A small contrastive image-text model, trained from scratch: text encoder width 256.
Rows from block 7 of the image encoder, named by matrix and row number. Each number is 128 + 32 x the weight over its row's rms, rounded and kept within 0 to 255. All counts start at 0. Numbers have three digits each. After the name is the row's rms in percent of the matrix's.
# convs0: reduce pointwise conv (encoder.blocks.7.convs.0.weight, 192x784x1x1), inputs 196-391
convs0.72 098:110140105096084128117078105148145132125089139111104091193092136110186115116095124160130093132126210127082124124152094125108114141119149070066124084126153095112128167131134112125150124104151118091089121189165147095136092130141148148102081167085129071121117088107168139121105148148076126104103054114178157120142149141110217085169167110192035060127170153182155139152126105159123095132148033152172098162120204169109120121166096145114131167150138146085095142031089116066107141144080083109081129087100135129139166137159167117116123101122143148168120149241141127134192094132093159150168194117095
convs0.73 102:126177162144182131158104123099150145108130128127182095214088151101189135160145109140117079151167118126118103131167100149158106087157128110165181186140183133110105101104104118127136151141135101092071135141149158112130135090134103144118072234166114113079169124110106131168170112073133123106176135127094145121121143181105127146095221117137079166071132166135126093139126175115123093094136135096107116132123164146121107132104121131214086166120155104137150081086190114110138118106170140116177101135154100124167121159126120213104117136119135123167086129139123141138136143124162063160079109145085
convs0.74 101:103054091119117132132140130100149120090115142119147144118083132108162127105109140128082138116107147162105146135175164170183139046112152090177099153248181177123093139148154108132131140168113136152107128121150140091144189152153089145192196102113137073096158110124063134095111108129074168203113095105109131134139085093135175166120111107104088126017121094148161108135146120175125184122112138153109076112113125118125106189174067125127104134099163108130098162139147131153148077163124140134158157140127087128115141109116153117156120127143129164096133135102124119159119122156120136164084131130130
convs0.75 099:135118075115098111086068073059166120103155168093125130134136147121100109170062075119164139105086111170100094113203118091092106163110119140102097153255129092121130116147125117120112133100118102125127139157127154100057121149118129185094102114101162135192074114162165156143061126089095112119168117092137169124102108116196133120181104127154158143149134119125115106189100095142126128081183115161142129105153151182110128179131174150164114136136118044147131134138133146079104142135103137113160134154167150103139104159098083109113152109159097099164146118060102107126124122142083087088114125116151
convs0.76 098:143097170086125159154176142096153165100134109091122169173181157163095056064088153122144107090131137135132163112153150059095142115152104071150140122117106095145128124163153132102132102040080129111157074159102165100159085187111142080130126155137096131158092146100098080111160139071130099137080129097130158153142195135164078087162136118096142126070102151152138104197147117145130126117111088138116185192144087142186173158163070121097102112059125146148156160155108114129118094116158114074169080102121125118062142132131136134088165149133136129099184075074103129094173176112129151126166134119129
convs0.77 102:112130114148203129135128113138151075051136113089173138143135088116113143116131112109137103083147108144098134104144132149173064095171128151114149129110105063082167111205142134100141154164103101156110144131115124161205163168143183134161119105119138125144133113091117178043124099095104133102093097116098161071206145108090132149080177140099188113098131173180142163085105121133138108172094113094147152114126156108154111122143099167157139194106101151167121137137110095091175157099144120138121172144077096104089062120097046144104157168163188138190174124153090108136097165124123208118099110079139
convs0.78 102:132097133154185132132186103090188137116175146134195125075135115200146108123089075178123127133125116092155104121195086134124145137084136115147155139108170154103158203148140082085182139139105093061089071163123139071113053161130167177212134116068144089073136169094209125071126118089139182137104149174128146122076121147133135089137142148070123192093091145152079123109153131170199112113125083138173092181088152089143126097083111109118099161109114129102092144094193135131191109131131115085073134090146076151100127156159079197123137102114141136127032116158134134092157083117139108154056142112123
convs0.79 102:146141137063152137089078116176097175123146125136100119154158112146134109141151165096134117136166126099166124133123187143153189137156092126159161091111125148135080118142179138175099153127100134125118100179088143120120161142105115122216116037150108084152153146098106130128169162118134117136175058121145071130136168116205114074121088150181150096157127174195107097105121100177115162103118142075082116157149136075119154103117188096061112126100069090133178155097187093079167152165158161105204084128155168131141181167100121136156181132133197156113068115066057171128150132140139138150138121106112
convs0.80 103:139217161138154101131146081136092140197116146148129149094175125092108214163121106097108128177060102107137171152164098119112141117107171135152163102109181085133158150152171073134109157133125153138180099136112135153145103165150087060108152114154179112110112116137105041142148160111129131099107076156114128105143079186113114140171072181136131171103098082161094167107151171141121118119108130118094157163138133139173077134153131147047168117125144179114069102056167197087124129067131157103115102134124127133133087162126183044072158114129153182154162108159114090134114120138108127112081111140098
convs0.81 094:135066145223079094080100139113126167129194157104116173135130058120130094126128123131113098100080093096130126119121136156188056136174094071107175099197115103117120136130152137123133108072106067150109188147124112180112137089160138111093135195165141169083098161125148124083119147139163124132129152125133101125100047119123128095175120132098172130186132168134118138134144073122114155069169123102165078143109132044098073152121120151114139127168072165091175114115101143081128097114151182092112091119125097109153164145150162087090152156099106074189079203159099118049123123137100188161149125130160
convs0.82 106:138202091113113147169137141139176089185115123186161132110159074120097101105081146069162109192160089111124160068091078127094134086112178088122142129173127117093147129154144065128100150153213176076102080072122163117135151087108158123099110166103111120124087131128097101079192040093168149160129141165124109049123168142136150134089112127101122132124131124082149094121152147129092092123127105136086183212110176075173095142122113108137112140149007109113127155084124108124083153079092109081133166163131123199142113121112152122145108108107158138104124095149159137126149165151084149128066116149169
convs0.83 101:098145145195068087115071147157215086160078090095071153128133076105143147130136133129139062134146052103095136106079129135113113079109100079174167122133099146109173114178123133082048117101099091193107164101120064107135124182140095154090147160062188139229093085095147105102123079106157137105137162076108133095131142101128148081103086117102091105111077062125151190119151160115099152091120109107122114142100125106112053140116063150101110155113155089141100134113076116097124172110146075074131119122100120103113122102117159106122181113153129120150135226159130092157094141111175102107112208121168
convs0.84 104:125203142110114091145095167161099141154091165146166121128131116157209137132159130079108114106152142110140075131110123109149073124135115103120177127096151187144185135165143112104110083151116109137152123113082136145172145146118174102105130130132088142143118121141103068134103121145129125114158107141163137127103087187120171129110146150129111113153192129172091146090139124111208115088125100099134178146089105069130169065122149114109112119074141093129154098148168139111140133139143188154181110090088109110125107142185143086192216122156140126137124159096112135170104163142166197136146116145098
convs0.85 100:129140145135101181137058129084106158108135198116104093106113152080085121114153123109131103103100106048132178057113022136101105059117143116096150140187113115134123120095055124145127109082085084058138108140127157121133118109111109132167145089098111092163101113117116083156167117131201126142150107085144133187096087135085200203151159184127171111185120218161083112128112133113099182100085145115138195202109131126127147168105174098129116111078093136133038094168154094154188104106170141094131083138083135117152127150111217085131152147097099127110118149113126080115021122073120141164153164116090
convs0.86 097:084163158162175177149094167162119149123179155158212074109187160106185192103113127183071082173154168110143077096144137154129192139090126187090105140136192104156118174167107195111139165155142116116143160124117208169101116152117142094111107116141109140148135138084140161133098121200160080158141119120111098132134138111092093088158123179088128166125131081136155160182127139135146118111163107169135153089131088163114143149125118108118106164108157119160109123100174153110180120128141114068156151167134104151046166084153149127083157157132111162107183150141202108147111183137147134171150116097135
convs0.87 094:175111153170173138181091100124158088117113130107130119124098144000167132096160128141127103095168077158136147151076146156083136094084189113078124139133121141097133089108149146143151133123128117126086182146171147146106112171110095153132125146145096080168136095118127116168109116162177121194102135117088121126124136074150091115063171135089155137093127127132117157050151124131081097158125147162054140106095152134171091043127137125130090182125097140148064145154096084137135077159095138134108069080098143179128091157127158138130161092148141200176088148138162046099091128091090145120125185169125
convs0.88 101:094159102119133210155156097088121157115151117152157183164101176129103141174102105108114137140158073099103164113040081081104074127136138081118089098156170142086138193205109147102164122099123190157133158124151142067132140128198107165114149104092126089112066110190110096149106192111149121182128138094171127116105087132141152145105167133170125106136145086104092100115147135150138126154104148171152090144121127239139098111085115112130180121142176098123081158110130130065151149087091100149194164142169134136098081110087095139129154117138168129114140083124114143084127095179130118082136187152073
convs0.89 100:202087143146140171148093151089134180155148130075143099161117109129142071109117070066077103105119115083159117091130096182189136163150153135130122113105120154138146165147113126142141186128127142112117115101192118141116081149116078153128157086136152093126127108135127133197142131128078158152104105077130122068154147193149158058154094165167092111054054117104132185154147131146173114157129122094130093147102138113130140134126127138137163124139095128093128098084105115103145163123125095162128141125121084170187115134193109098063123149196163096099115080045122165137207129140145123130150131181162
convs0.90 099:105155110077131136067148134100119132075087186091120100089116107142099090143161133166163113149137089144150106143171110152119123096114135142102118143117095176164120147129169130134156075134122141110086116124095153148175144161154146146148119071107097164030119093156139154137125086148074102125117138136169128078104125114103096110173178143113120124067127103161177089159151060086147141146195125189084175124130122190157164119105134113158084112156136149159110110171104168133115186127108145109108131117186143104101118155091135092160065144137159147119106141122130055116068122131140161179141078110123
convs0.91 102:115169155140107133146092109081119121077094060105124104163105114126105091140146144140143169136134144111151189096139102126181116175092155100094117133121128128102198197109074110114097148152136099140113168126144214091088170095087095132067106096147164139107161113108180152151131077173136103131057094118122161159154114148065104087088113108138082108149150109130144134094150178126159106095116110080052130138141151115115143075123109150112168162129109154188105116116097078053112206108140209128100083161117100104122089058119105145152155134081055126118078136182152202076135127128133108171136135140152
convs0.92 099:107107146154106161124138109160090150108116120206169079160135192113164118117109115130103100095122130130102107155143095132122130093155134103097176114136104113175149104193110111094086148122116142188104161176152092136136099127110176174113072131149103067184132138153110086163119188170135119104077085107104128101106126129150145086101111152135135147137068104154121107117114115143110186070105059100060108125112129111149156139138177168111146126112157131112113107150091136145110107132113131153108127125162113181109128113192112143130115131133166115149086120122126109101192100113143117162126108147073
convs0.93 098:143221148117125193175098112141104117147109126059153134097117144142119139161200121145156162152125105150108107113162164148118142084158130114111138143114133110080124132094190123120098117139133095115117140121122145184078093162122145104163095155125111176089150205080119195117137173168105113181168119130124192127136101118115093170049144141106131072160114118102145136163094050193155112083108152100073133088165114161145138127104154123120108129075115150181118086172098140129146075142103164064153144146122091182107071126119113118099106124130138151126128125131157077147097118109136088128135167099163
convs0.94 099:107072153191103137072128060110116108116132142149162111118109112128172091122105168113149135172086158107164096093126109108093109117102189151126098137167097178149147112095141122097087126122146127169123136181123141122086116078102095090127089117154086083095156129090090119111078134170145154143149092088139108107120079089139133165218112091184066076137194087154108115161157119115143136077098063118138125143110105093137104225089180161127171137146125130166113162078120098173119139123133157170093145136156133133180159172103159112131044089143139123110131175129194122106083090127109098150127180122150
convs0.95 099:131110148141179101194100139156134157156158102179131125191129094102124170162122156159169099081135150102154156112173172153139126147155141199123121153053071111111109074096150168176127134114157148097150178130121085166186148134156069114104162101155065170151146070127132128163087170136141095141143122133122100082125170102115160159109142105039150150122092178144106142177097132094150104151157161105161144133141151155151108169121165117167113099171107120182197123177136089162144162143100168122172086200118181128135133110153134153130140155093167046128125123138141111117136148137135169175146113155184
convs0.96 098:075131112147170114081066099158152120124092074108093085120139125114107130118170156087100083088131106124095120158130160140090157150140151178092202131203155116082126116124104168108114146105108181068129177104119107138112088149130146090069137203091077183158193103146130154105068136159111139102155092131143107108071131123122114200148131121147115119182141128078138090183162168155063144123165139187118125133056121127181094098173172070115148135095172140077144135189115147152119147122125085054135153116095142126138143141160140106168174147124129128127136109205112037098103141108085148130123122130113
convs0.97 099:116110139061133088094164147111147138170167144138115142166133143133132155109171155142101129095116136195133093151130115061166133136080099109087084092105186087149067151173144086144154136080135116065131123064124124126111134087136118183077116160144152071069105085065143162134099151127094129123144110157151139140137119138144107148075145139100136106116132110139175123112098165133112124107075089095161160120094090124131244113143179139176156045071163154082083124090181089108062181091080105084135116115155126073126153143150164186126137119089112137084136142137117210104144101144166146130145143097117
convs0.98 100:107083142170147105138113138193147142085173144147114159121130173110157138095078145126122147123145154159145142191165134112121107121144117190121102104107114107084105102106159143081138144131098173255123107114124123173127082156088148139135122102130103141191132098126144116177159154183128089134168137132147080136152102102131145080079101138161149142107104095129126158120103070162110090139113132110134111115111119102140150059118126181171148146183253153117126122100108174190041111100096157153103100124147133142124140120179119145115128132160064073210116138195160124094117098171097116139154155127122
convs0.99 101:073073112171157050100096105084124141122129123108120157095175144104084124082114099127141111151155196143168137067200112153132147149137155103102076118142166108127185107178124175124122120212116073159169116116088174114088069128110156110071131090110141090153117111196132114126129107169167153133100094118124104065104159180112143159133133072139192114217168144167145115089137145143112065110116123196078092113121142159134143138140139042112132074113121202064124109103112114104079196116133117089116119084124076118153141106101159148100134148111128233072145190176102110071075125053147077127094086125105
convs0.100 096:087134159165129070151115126189101112141183142113113092138064105195101160179178106131135123073095090114145160133133160125095116136103101091162109068109098130120158190093145105079156136170115130075122134133110099163132097120179161099124079130099139148114152158138072119151147087099124150107129172151123159174171093104097109124116162112170117068146145146121112131083135173209160141139172127117085157152197084132128074111094100146162098143151173143087142088080108077127131122117129142131121120066118141170083080135084173102100143140134092149176118170163094129139139147176149090186072159124114
convs0.101 100:116151059065125111086107162098149154144153136075149098128125132122113124122200140084126083103144158121161100127077157117160108197054107105100141147124166145123133130157087119103111121162120104116132125166082126166160144147108153092151115144163169095114105144177134113134169078125174130059148167131159134100119117135136159107169129108143098123140139137120176131170143070118142164123102098124202120139092113111107173104135148079098128123136128119161109108151130156119090153105116145089119128086134130154111173087152238152128051077094129176072090129086105189144153124130167197136167147051140
convs0.102 100:087171146228109094100154150092147123177150106138095125110099164089168111120146194100139148124164123190150125116123124125093127097070156121120143124135091116119060115190105103127077157095155111132078063142075081195103099117139112116129156099119070113157159053107170084048121121155178160170156181102132162122111106087109102100142088142107144154109155093145130147102118097150183193176140161093110088164192082080077127129120115083150079113171113149112112099082144119120157116128092101120165186129092125107129118131110159075134132117106143127125160115155226102143102130095113059159076089133103
convs0.103 103:097128143151131097156133140146129155137204047087119158145092202114149123164141100148154164166138124142137139125104127182184107165123123155110149124102155159097196084091141110109112163180156095157169185187103085106095080123147105143163171094135116123088162088093091142070105071156151175089103086174101104168104132108086193111124095134108104179140113139139120190103111113132101156120082126138147167116135139071156124102109057151149147082154085066187119165115136102122162126128157116137120165093109112169096154128135118124172136117157089113131136120102125062120082149138113134111084057107113
convs0.104 100:140124101150160098136145174108117109141140169186128123104163172101152163155091156195139156127135132124137147103127075157132120096135151113149180163125068132079137129101133153102170143157159111143099146153101166112113128168126075107150181075126090125089115159117129158149138129164133142103130103111093162091099156065103132118157185144132092160065142172116112100139066085144113110139145096103157159126165112124145150161166186129153105099098129130139095118064099097127153059165229203150122078160153083118162129145122154151082111129174161144139102116157124152208082117102069122152146103111175
convs0.105 103:123142073179157162090155148128179145220150131130089091134146171116144104151076119093139167118132094117152153079144158112108163113123156155112108147123093150197111142104122157093141116168095128151116128120126089063125138083143075162141081064111131108127121131134093167115120096087183155099138114118129114208147081159051129144104139121134160113157180175190147156143186174049111115120169147120076188228138107113145091176143116126066083103113113075139112163129129145101120113114121089145074163121150156077147189128121117159119108130130161126104167166130114115090126120188086144127155084099119
convs0.106 098:092104100094112101112181150160132127118134131169128133100138163148135167111141188116239132138139144112097179134094200127160106113142121133118149092068162131138132142102106140110103162085141120113145131120107093130099090106136142134125125106167185157117091189095137142033196149088134070144150103142190061173098140132143162117096122145108134095157113116156135194031096141063150138066120126088088121050114087161150117169187171132079082145097103139112156171152100214097153147164189097168101059099135140137157138117165101138097106116174130097141086111124154150134141044151110104071084121158158
convs0.107 103:144126229128114120185158131153099114126121108144146132200123179073172124157143136111136111139191229115152079105116109110052142178034136099189095184080153147178086124108151063075134188121135084102140133143094086133103156143106139145120114103099102117103148085132087137135118109092103177101080078131130092180126183147138130084103124126112129073115175139118096177121122112104121110122118095178106145119115132119167095130115141186198107166158152136159140165134127119129073140124093167095131135106137144172137144105199069102130102123166165129117098127092120132152173146160151138077148140125169
convs0.108 102:135176096105141140149142114125065165111159158063103100098145111150128167106120163080132133118110151118143160180133055146097151114104139097147105136147071109110108147056125130090071133152123160147149121108105096120099137203133065116169170119103135088114117152134105120110151100064156147169114141112182151120116112156095137081123121148096192098107072154158158142172130140123158142133051156140083148111128121107072140128151179126119160109150135175164109158107146060092131094086104111136093146067073125098113182076128088150132133099151121078134231107103084112121165153119151147118110143114108
convs0.109 096:147153159121163129176120128186106141078111097135127128079097132123106171130169163091094103108126089111154174098067132113134161139172146103038105161214125113128089073118120133176143085130125138143121094085127106150196166123115226104137114169145175137121133119127107131158080082113139120082117125162125099088112141161096160132141082085122125130144183127099110086059137127100096142107145124127137148106102130094128144103113145155091155096136086091087149117127131124112142178077124118124108203192116097120130121157161129127135101132116066153073148081100099116109117133092163142122095115131206
convs0.110 101:127163115132145118095209080164164155149162125138145125106124098131163195084107178147123165128121134171166138133099186098099140141106113148169133112096135099209100174070150106092173094111126067130124125110175144105093088084169120113135063115139118123113111125168118177171051147134128132110139172126101145097155126094091079103103193101140139102125143115141122101060121192158146116095181116186163189160173109205132128111130099150121097077183099154095039110118126145104164132115136186113136155149167177119146095141184137159137123136151146110125146146134121155128108145144122102160161123132119
convs0.111 100:090133149094175085194081171125090105113120093141123140134082150124149118151172099077123129079162151125099128145100149075113108112092165099107114137175071126138083180104135209153150148109144126162102122103144123166108124148152169170139176158109093144088141111122138123058093179099069106096154137138093181034136136098121101072105138157099048128082153082168110114176164081144144186091126086116152115070136096176106102132130090155127158161143163106096046130111165159144150206103183131115090112133160165174117124124139122136159134117101139071092100168046116150142107109100101171157119129119113
convs0.112 101:141132197106160112140142135106095148160154187152100085135116190114150122135113162102118177122141124136110183185152107088153137099119138080152185115127146112136101129130155098154127129157174153114126126068061119103112121077136126078141083204139213096134155108096136155122140126146152069127134160102138123130197155163110056110100139122066199154078124098084117138133071104184048060092133144129098091095116150213175138086124177119109133118120081122144086119105117124093140088080076122151100095089136131129185127139192149106169114122124075177100100147054125090111104107155145159118097150143154
convs0.113 100:126112158137155086114136095096033160156120155175138104119149063139123088119115099169109161110127118137107162150109083174112214075187059161110137144129107084126126138073059125136149108147117124101086201117139179122128197087164112129113170159140156142141142101112130141216082145112043094143102132114119115149138022136165115100116086150077214135132155096107095095090115115143160121098159141176169122102172133065090149180156101138128185136099115141099157091169126145101127094094104144094119083138106146072106151145087145120141106162130132100157131152117107133110152117135127168159076065132090
convs0.114 095:109125127139117138044128104131140124143148133090118107111122159136105132163116145145125106128193148100171098110132157122115104116148123145142127159106096119149155147150095145140108062122153107123142144118119111155121141137128198127117150105121153134131142100141063127139037086116174173144108117118129106084067146084144127113081117207094152130170136080153049179111190139127122125135088134126106160084093140129115160125122104124149105120086075137126178092106127088082119147121149103182173140152109112103095116078143156128175169113171132205148127110116070078107101121103148115136147182137110
convs0.115 097:134141060147130092087098128142137130095110165168128186194135103103128104110182133100084125165123153117136153170150163132153102166086143112114154122183137137121100139132095118125139123082148140124121144101138131103173136107109145139152125104109142158158092212062097150036137173126154098159085084140152159111164106141084119098202116103108110178151086096157142099136151075160156174130147124087146157052064090140119102118143130080084105165164136106119136108110151117095172145099123118111110116085127152202128124173142124124116114104148124113116139120075133130131151127144079152088093139140152
convs0.116 103:151034169161098118159125181071104157185164153160149138095143198212130062125126100082113190080187167108114134194146159126092115149150126089144079112131119186122127122135141122124084109102176112092121135119141124146091113144099162112164112134142056132104106131087101103145154116114094165117136115122089124131148111081122146140118125178136099101112106112150107140158143102131147106164095133104188129070151125122187130116084140130059204076106107120115141144124075079168074067108148128113098144148072152173094089132156115138126160195112115109162116154198129111106125176133140094120186164151137
convs0.117 104:122144102142103105135172087174167158087070173127190152103099100100130186126103103223127061125113139119106108130184096147138137140118172142140173123116138126105121133103135190100171124134215155143139106128087149123110146127116123104120115105168160160099107111090120111172155184134091094125120165103128169064104119153074140171117060107115109162184130147124133075174140167171088144134173123136128132096133090122113159149165090153173091159123154178220101083139055126126087116176168176181114134105100046163094093095129084124117135137117119166086117142142109131150103152158107183166161055151162
convs0.118 103:134117149188122134100161171094170157108150083109107081110103127134154146153113123137163114108079166132094121171173122139101148123108162097129112189143122135177128142187111122164164159127092089134174059114111193088180099110201104125091075169081129103129121121139108116166129170162063158115082192120179102109120158111105124059127122107155162158077148126125111139139154099106117081140082080150142095097112092099102156124134086158124072153194173106119143111085135131148120100165087127168119139103182220169081089084138159113077120136120087037152116103077156206193131094160204198088165205093199
convs0.119 099:096128166177127072147156171142179144077103070175122144183195164110153105100143154126157082170159036090123151086135169085108115100105126107120139150136121136124155145127071169106088095146106115169100121092096179127133169141102159114159119204080130137124153103105146066122153128027094153163123129155176108163143088122093105124143149128162107102059103075155211063088113141137146087118166141122169129131129143135162112103132130098139090113061136096111149109125096124137175127123122118170078127140119112139125132092110156180079117150108112087105143113087127131069137154092186164089097168124127
convs0.120 103:129081118137124135123110135125109162147144098125132135136185162136117151125144097061126122078147171209130121094132139147135103217139082131125111085134120112121107176083150090145079110151131170126113142168106121126137087147172076090101106133079121075118098101161113117112111090192221119099064082105174120231126101121145109162120168083113122119114163140159130139098086129200068142113150102167151118127136140099121068074145123209102147110131194111101178159139142094143141091122103147138052097118163147073042180161119097106145092138155120147198151058099155113147128108144093130158114163146168
convs0.121 099:223162118143143156112085110153132091114125157095088114136130128133097143117147146113081163091161150092119096121138169143128122153125045126167085217143140137094086113146128161137121139189118116114116109172120168104102158186129115168151120160125155113096126108172126179158110089112149096078085118140090129133072175134133153146174123130096117128112175122117128150127137115079128140081148097094109145129126120164138093204141088166072132112175086094146122115112106096118180089149147119129131161073124137131126098081153189139151115168143120086125152119145137104169202134101128111127184126142092
convs0.122 100:106129123135113106123116127136082127156162139126117145114137112082077134152107082122155125117124107146100154082088114242097110132196113107119149110179047106085100115104123138108177108124156115111165221138073119185118148122158104139115174091189149126216079022137079163146125148147084175141127063126127122111111077138124101102170107114127150147116127135105108070057068123153104071123154135116084106139193131165111121103116119151144151190139121117138132093060114168103101139120112160169133132101188131118127097140125178089065148099080126088131110122073096131075092105103122216144088110136189
convs0.123 100:178113123136131148162134177134148141090152215074103117141121112142117108155093185123169205122152180153170078087118130158141097216163137114132140074089135130116181126103078185124116162189114090165107140110165143084142106159129164117133145152137120146205111145116156162103096164093186109131110110203084160146146078159157097134155129144128157133138136168111101171062137131078146169182091141160139119144197137158123148115145186104119089137183090155108185148161134171138181191144117143063114125169141122107102170146097144105162147113128129094171150113168176094118095154190102177088085154126129
convs0.124 097:159124079130129158089121108213132175079074120153133142099165159152113096157109168163150074106129118121134232123117205127099107108141179122155115165117066198137156131127161130177129176206126122090116069145145146108127118131147126112161107160115076100145090146202102106149118130072106147132146094100089099154144161133146150171116132155163159183181194115125148097106126152096185143185128077130167139113138157137101190172079164131157095221090096116111186149120186130156140125149146150134104161169078087137151126153144163140151101173119128147074091156191120093119095142157075089131096112141128
convs0.125 102:153138164132104093140180059140175128159145149153135152124128106199111173119135060122141136088127118092101136206167091188116126166155101171163153132084108126072106089131126106095115119135119146108116168168155131056104160113133110111119147164133131120144113089150120121074128121092109112089097065122157114181122138101150100135165119108076108120151139161144134151089161148183109139155096166163175123107146154118061130126129094105118091087163127075101144110099162078150140115191100151142166136085121192119145145076104147095114118095093154108097165130160090127136091110147129054165134105093073
convs0.126 104:097055117113106087111102149113132150097155075142218128159208166093142150127146138122162148085118135135139152091157141086107097127128140178138116154131156051139200152110118106076128123106114109122095109096110117088079130169135125113111159117133176128123107148145166094101149212153104113087133089129184100095074109125109160162114133164144100132143143147125146119119099073147142115139120081167086104123110091126164206126119085218135110129109112074143164109138109113151082145090163097106088141140078105105086083139176091088106130146131134124154147098102061076137129137152131124164150151110058
convs0.127 099:150136134175132146104138132106127117116140144153136140168071118139136117136212123114137109136181145112094183090101179097178089172119084078132105172136133212166112119137099117130115139055198087154113160101112105123122114185101173128161135159149144119051120178158096102112108163091109087083157140189177101085185154128102108091095209114153182092199113143094175120161089094172142157150126160145139119144085170135138107118092100128098150164088150060138073118128102126139104117156149170101145158119125103136153176082119105121092153113066142148101111134153096116127181145102166145061160172118069
convs0.128 101:135114112140125175119124147095134105147149101125158078145072069176085148132122162133092089116088153117202166138195190094084135197179119102092162103126128142134156105098098150129114155128139120124150110130131077152176108165098169108075071127143152083178131110151108115139067162126103079147170127149109118090169146135129072096134094127154158101171104150143173106146125128166113089127116093116150146105128103113159127124148102101089100132088096191164126175097135138125117133158083099172140153127138155124141179056113135155110132126126117127099109157097077109186115126124108176148161118136068
convs0.129 100:122137119142176155082140090144099068151138183131151153147113144106109136115140131138127139101103091121118100079148112107135110127150112106132157051159137090138159159139085123116155087123140070141075143169109104093148154100058113118091134130139119098131072119203132156087107170195110122150098056108071179159101134171132149138210106139135121131125115100160141149121124123165076154095136092098062138147123123104147142116129113151097094110099091067146080101111140159092095174134062189089090120143114098145161098145146142083160156104113130105079132157070126141157142085099144138116135126164118
convs0.130 100:164082105078084107086165105167148141173128146115097104092133118129069096122123157076149091079147152121109078104108186142137119129091127196158157119091081113085090086091123152111159158147118124133164164092110100132092115092120125202121131112123108156196138109106175092142087193113113106144111119133151153093143088120106087112150078111170173047136070110141119153098117097159092123166115128165142150131092133091088172189151122141107114116120155102117123130135129116213093061109126134161163165097103096105158111127055135136106109126066139166173186117133055119099154138095142154126149126138145
convs0.131 100:127185177083126097137103080084137120152103128091126129134065092142083142141153092091150067162151077124149142115151105106134104170109052149137080179081142137082140147107107184113179119123123116110106129123134193146113127133086126151119075128168117149135127104126102127203082153123075178135096104108134119113181060102075103091102129149091135143163131119133142168188173103155100081094121134072119092137148089127152128133069121084128179084103120107154101131121154105092155146117152102093104073102115091080156100172131124118118147102138178098089091143113093124154087110104129125075077134180091
convs0.132 103:055160127084110104106079103118128146134101087205145131147104140098138132160162119149110107149158144151116170148107219116153121155089094139112130137126154107125138175134082184149114121115118080105128149142138146147122163139130130155090094110099080172106132140111056146091080095189152196117180097119132143143162128149138174129118087085158130135184138139158168124128130127168151099107122127115171122140086082093119058115099167145110103105107119117137051107152154170083174148128123255100089152139096107194126124126150105114123127105127160140065154124124095175112193165096155156154157124103125
convs0.133 101:167154075093126163136158169122132082152165112173162195123083133091130150146111141152120133181103128130068138155116139141086078143139155084078125218123155110128145075177115162105124085087178092165124157112106102082126163199122159109097111161112108094078125141096123140126201160137209176141117090140134147058095122094153147136150174092058138145118136112180185143139086124123090175082116102099111134144136097105135134139116152122108086067123164096065147134179132109221155128170153142098162108103142113131130135110074152095147128164131145142123129130111148096169139094159076104112125083123151
convs0.134 099:143127112060131160100169097149078121140123137135142131160154132127213122121128126178121168073145059149090082099097127115179102147133105073111085045155109097101119078077132115116064130112147123135154134151123065152101095100139150145126113068142170079098182084103148147173096173064163104108108179179090097172138201142157148121194117092126126160158147097104106096096141113137063070129115142164094126108126232096164111070138143159107098085154103099163165130081117146135097129167143124181157153111143105141118160158154115115093000086132077111109150119136151078158091120130114113151136080084128
convs0.135 098:170109119108085163136126142081143103111066143161097083134123168112134111111144108128176149130166123154068118083148089105135116104087143144090082135026145091119135167104140126173084078122085093102154143131135100101109090096109128094087154144137173168142132127152150148188126152115121160147075128100120172116104108119097093128064101083138174077111089072121097080098110146103049134149082130170064139158144130171135162125145125085130135127120100122132134104090114100210079129097055132098120185153133074160141160157113096153064097162140136132091091143068145182140102144084125085085148158066120
convs0.136 101:160102149131146133152135182106089168127077136170154152138138084149152142057117102136112143123166076122154146141134166130105133128116134155066119141159116125104128091096131249165119078136104139124124188173110135137152149125095046103150125133101120162155138159164135142121156146180111103096152098118119136111090168121063138099136081170147102132115140119118140095113117119164137136136157101085138078132110102167131146162172112129166146147107148103162119162115163097122099136102141106118089135165080108147084138146172084069093158195150090133106103146150118143066100151095142109134169199097179
convs0.137 100:123137190159075169121082085154105123157088091176138149151137152091124112106119172150151206118150130089067081112159102136198145150082086184081158078077117148139127126124144183105135096124130174136162185143134084155072055160102170141172123100130199077148132112085102084185097149172175076066166173121180109145111097109122104119093074083175104108233109160096150064179124119081187088069091198134118082165148066051142098122141196098149162151091126095115124151138165085081093124120144142173248094131118110069124101099094134126163109126118094123108122149093088121109126100130168121073125140145104
convs0.138 100:160102088096104173149160196128116127088171088131137123135135133159119136103053173107093141126153117100085159161152127125130149206106107123179176119130174076123134169132132108095214164133116112061181131181169150138172191132134113147147139139154133085164127093119143087107158057094120103117155107111145111099180141082124152109130196131180130136117093114133180150123170125162131088105160145063142109102178185103120121169139177148147095076131089230143149120083172179128198080146097089115081137078106084152096156147104112174098148100159078083175108154182173166145075108143127134100133117125171
convs0.139 101:142130175108131096134074111113156075141186128129143154125163140125089132100123162138113209118117129139109154156105085138218144135115214153115159124114167136136102134104119115082145108136154159138148129082137107124142159056143144169161137108197156152124155144193176135161108147154181210122132073148068101160046095141113074121063131131078175163162151091103153114154119095149115144147123141086111149117200063132168126138089173175109130097178117184079136147102105066091091093090201082075096122136095174042111150093097110060152116125134101166141132157168155113110190106156133177091090112107107
convs0.140 100:080137093163126167119061162134149090150140104142165105123176091162158147124119140124089135153079141136111093117102160163168070123189161236193074130124165084164164024128131136119139154151094153116120114144186162118169156070124168129122143144155094147088157138120133115124185180137091135150156155127165138133197174104139133167126130148156151119139145130115140099154126113150115161121179146138057043145154105069188153171148127085107157127105106127156134143169114193110159108127107064176146197146121093157153110134121108000136149158097089090102100129133083152103150110147101136103116081106138
convs0.141 097:128101139155136197087140110111146080149152140120170132095104041092129140072117146117163101121127062172119102159159119093166138026149140126164107094053102080173127154098124065113131104103156113150100105163094117100075142125106089185152098106092118117157156164151138098136148125218148140158126157133074139133133098151136075083102095187126175096123091123187117182128089114126181103117089080143146145106156089117128184172058128144137159103169081148153088116124161144092104086147142051160126140132121098065175121159200095130142172083164116143145102101133118124158154066152101114126147120116093
convs0.142 100:123144120151164138138126160091149140084102136140123163125103121099138170128150137152144204151134168067138157127111111131113131145163144136163127095132080143123128144151113116173120115184117119143105180100130148126143139179144155071142116030128184084110088179145107076087114018127155115094155138109108120127088165152167167144108156185109147157121102166102091122106122090126127206193124136130138055172188139055118164139138185144126145079181147224117107116087153133143145144126125102131159092147166140156147157072125122143172106129099178131148112142154147190157120128096116175109140105153115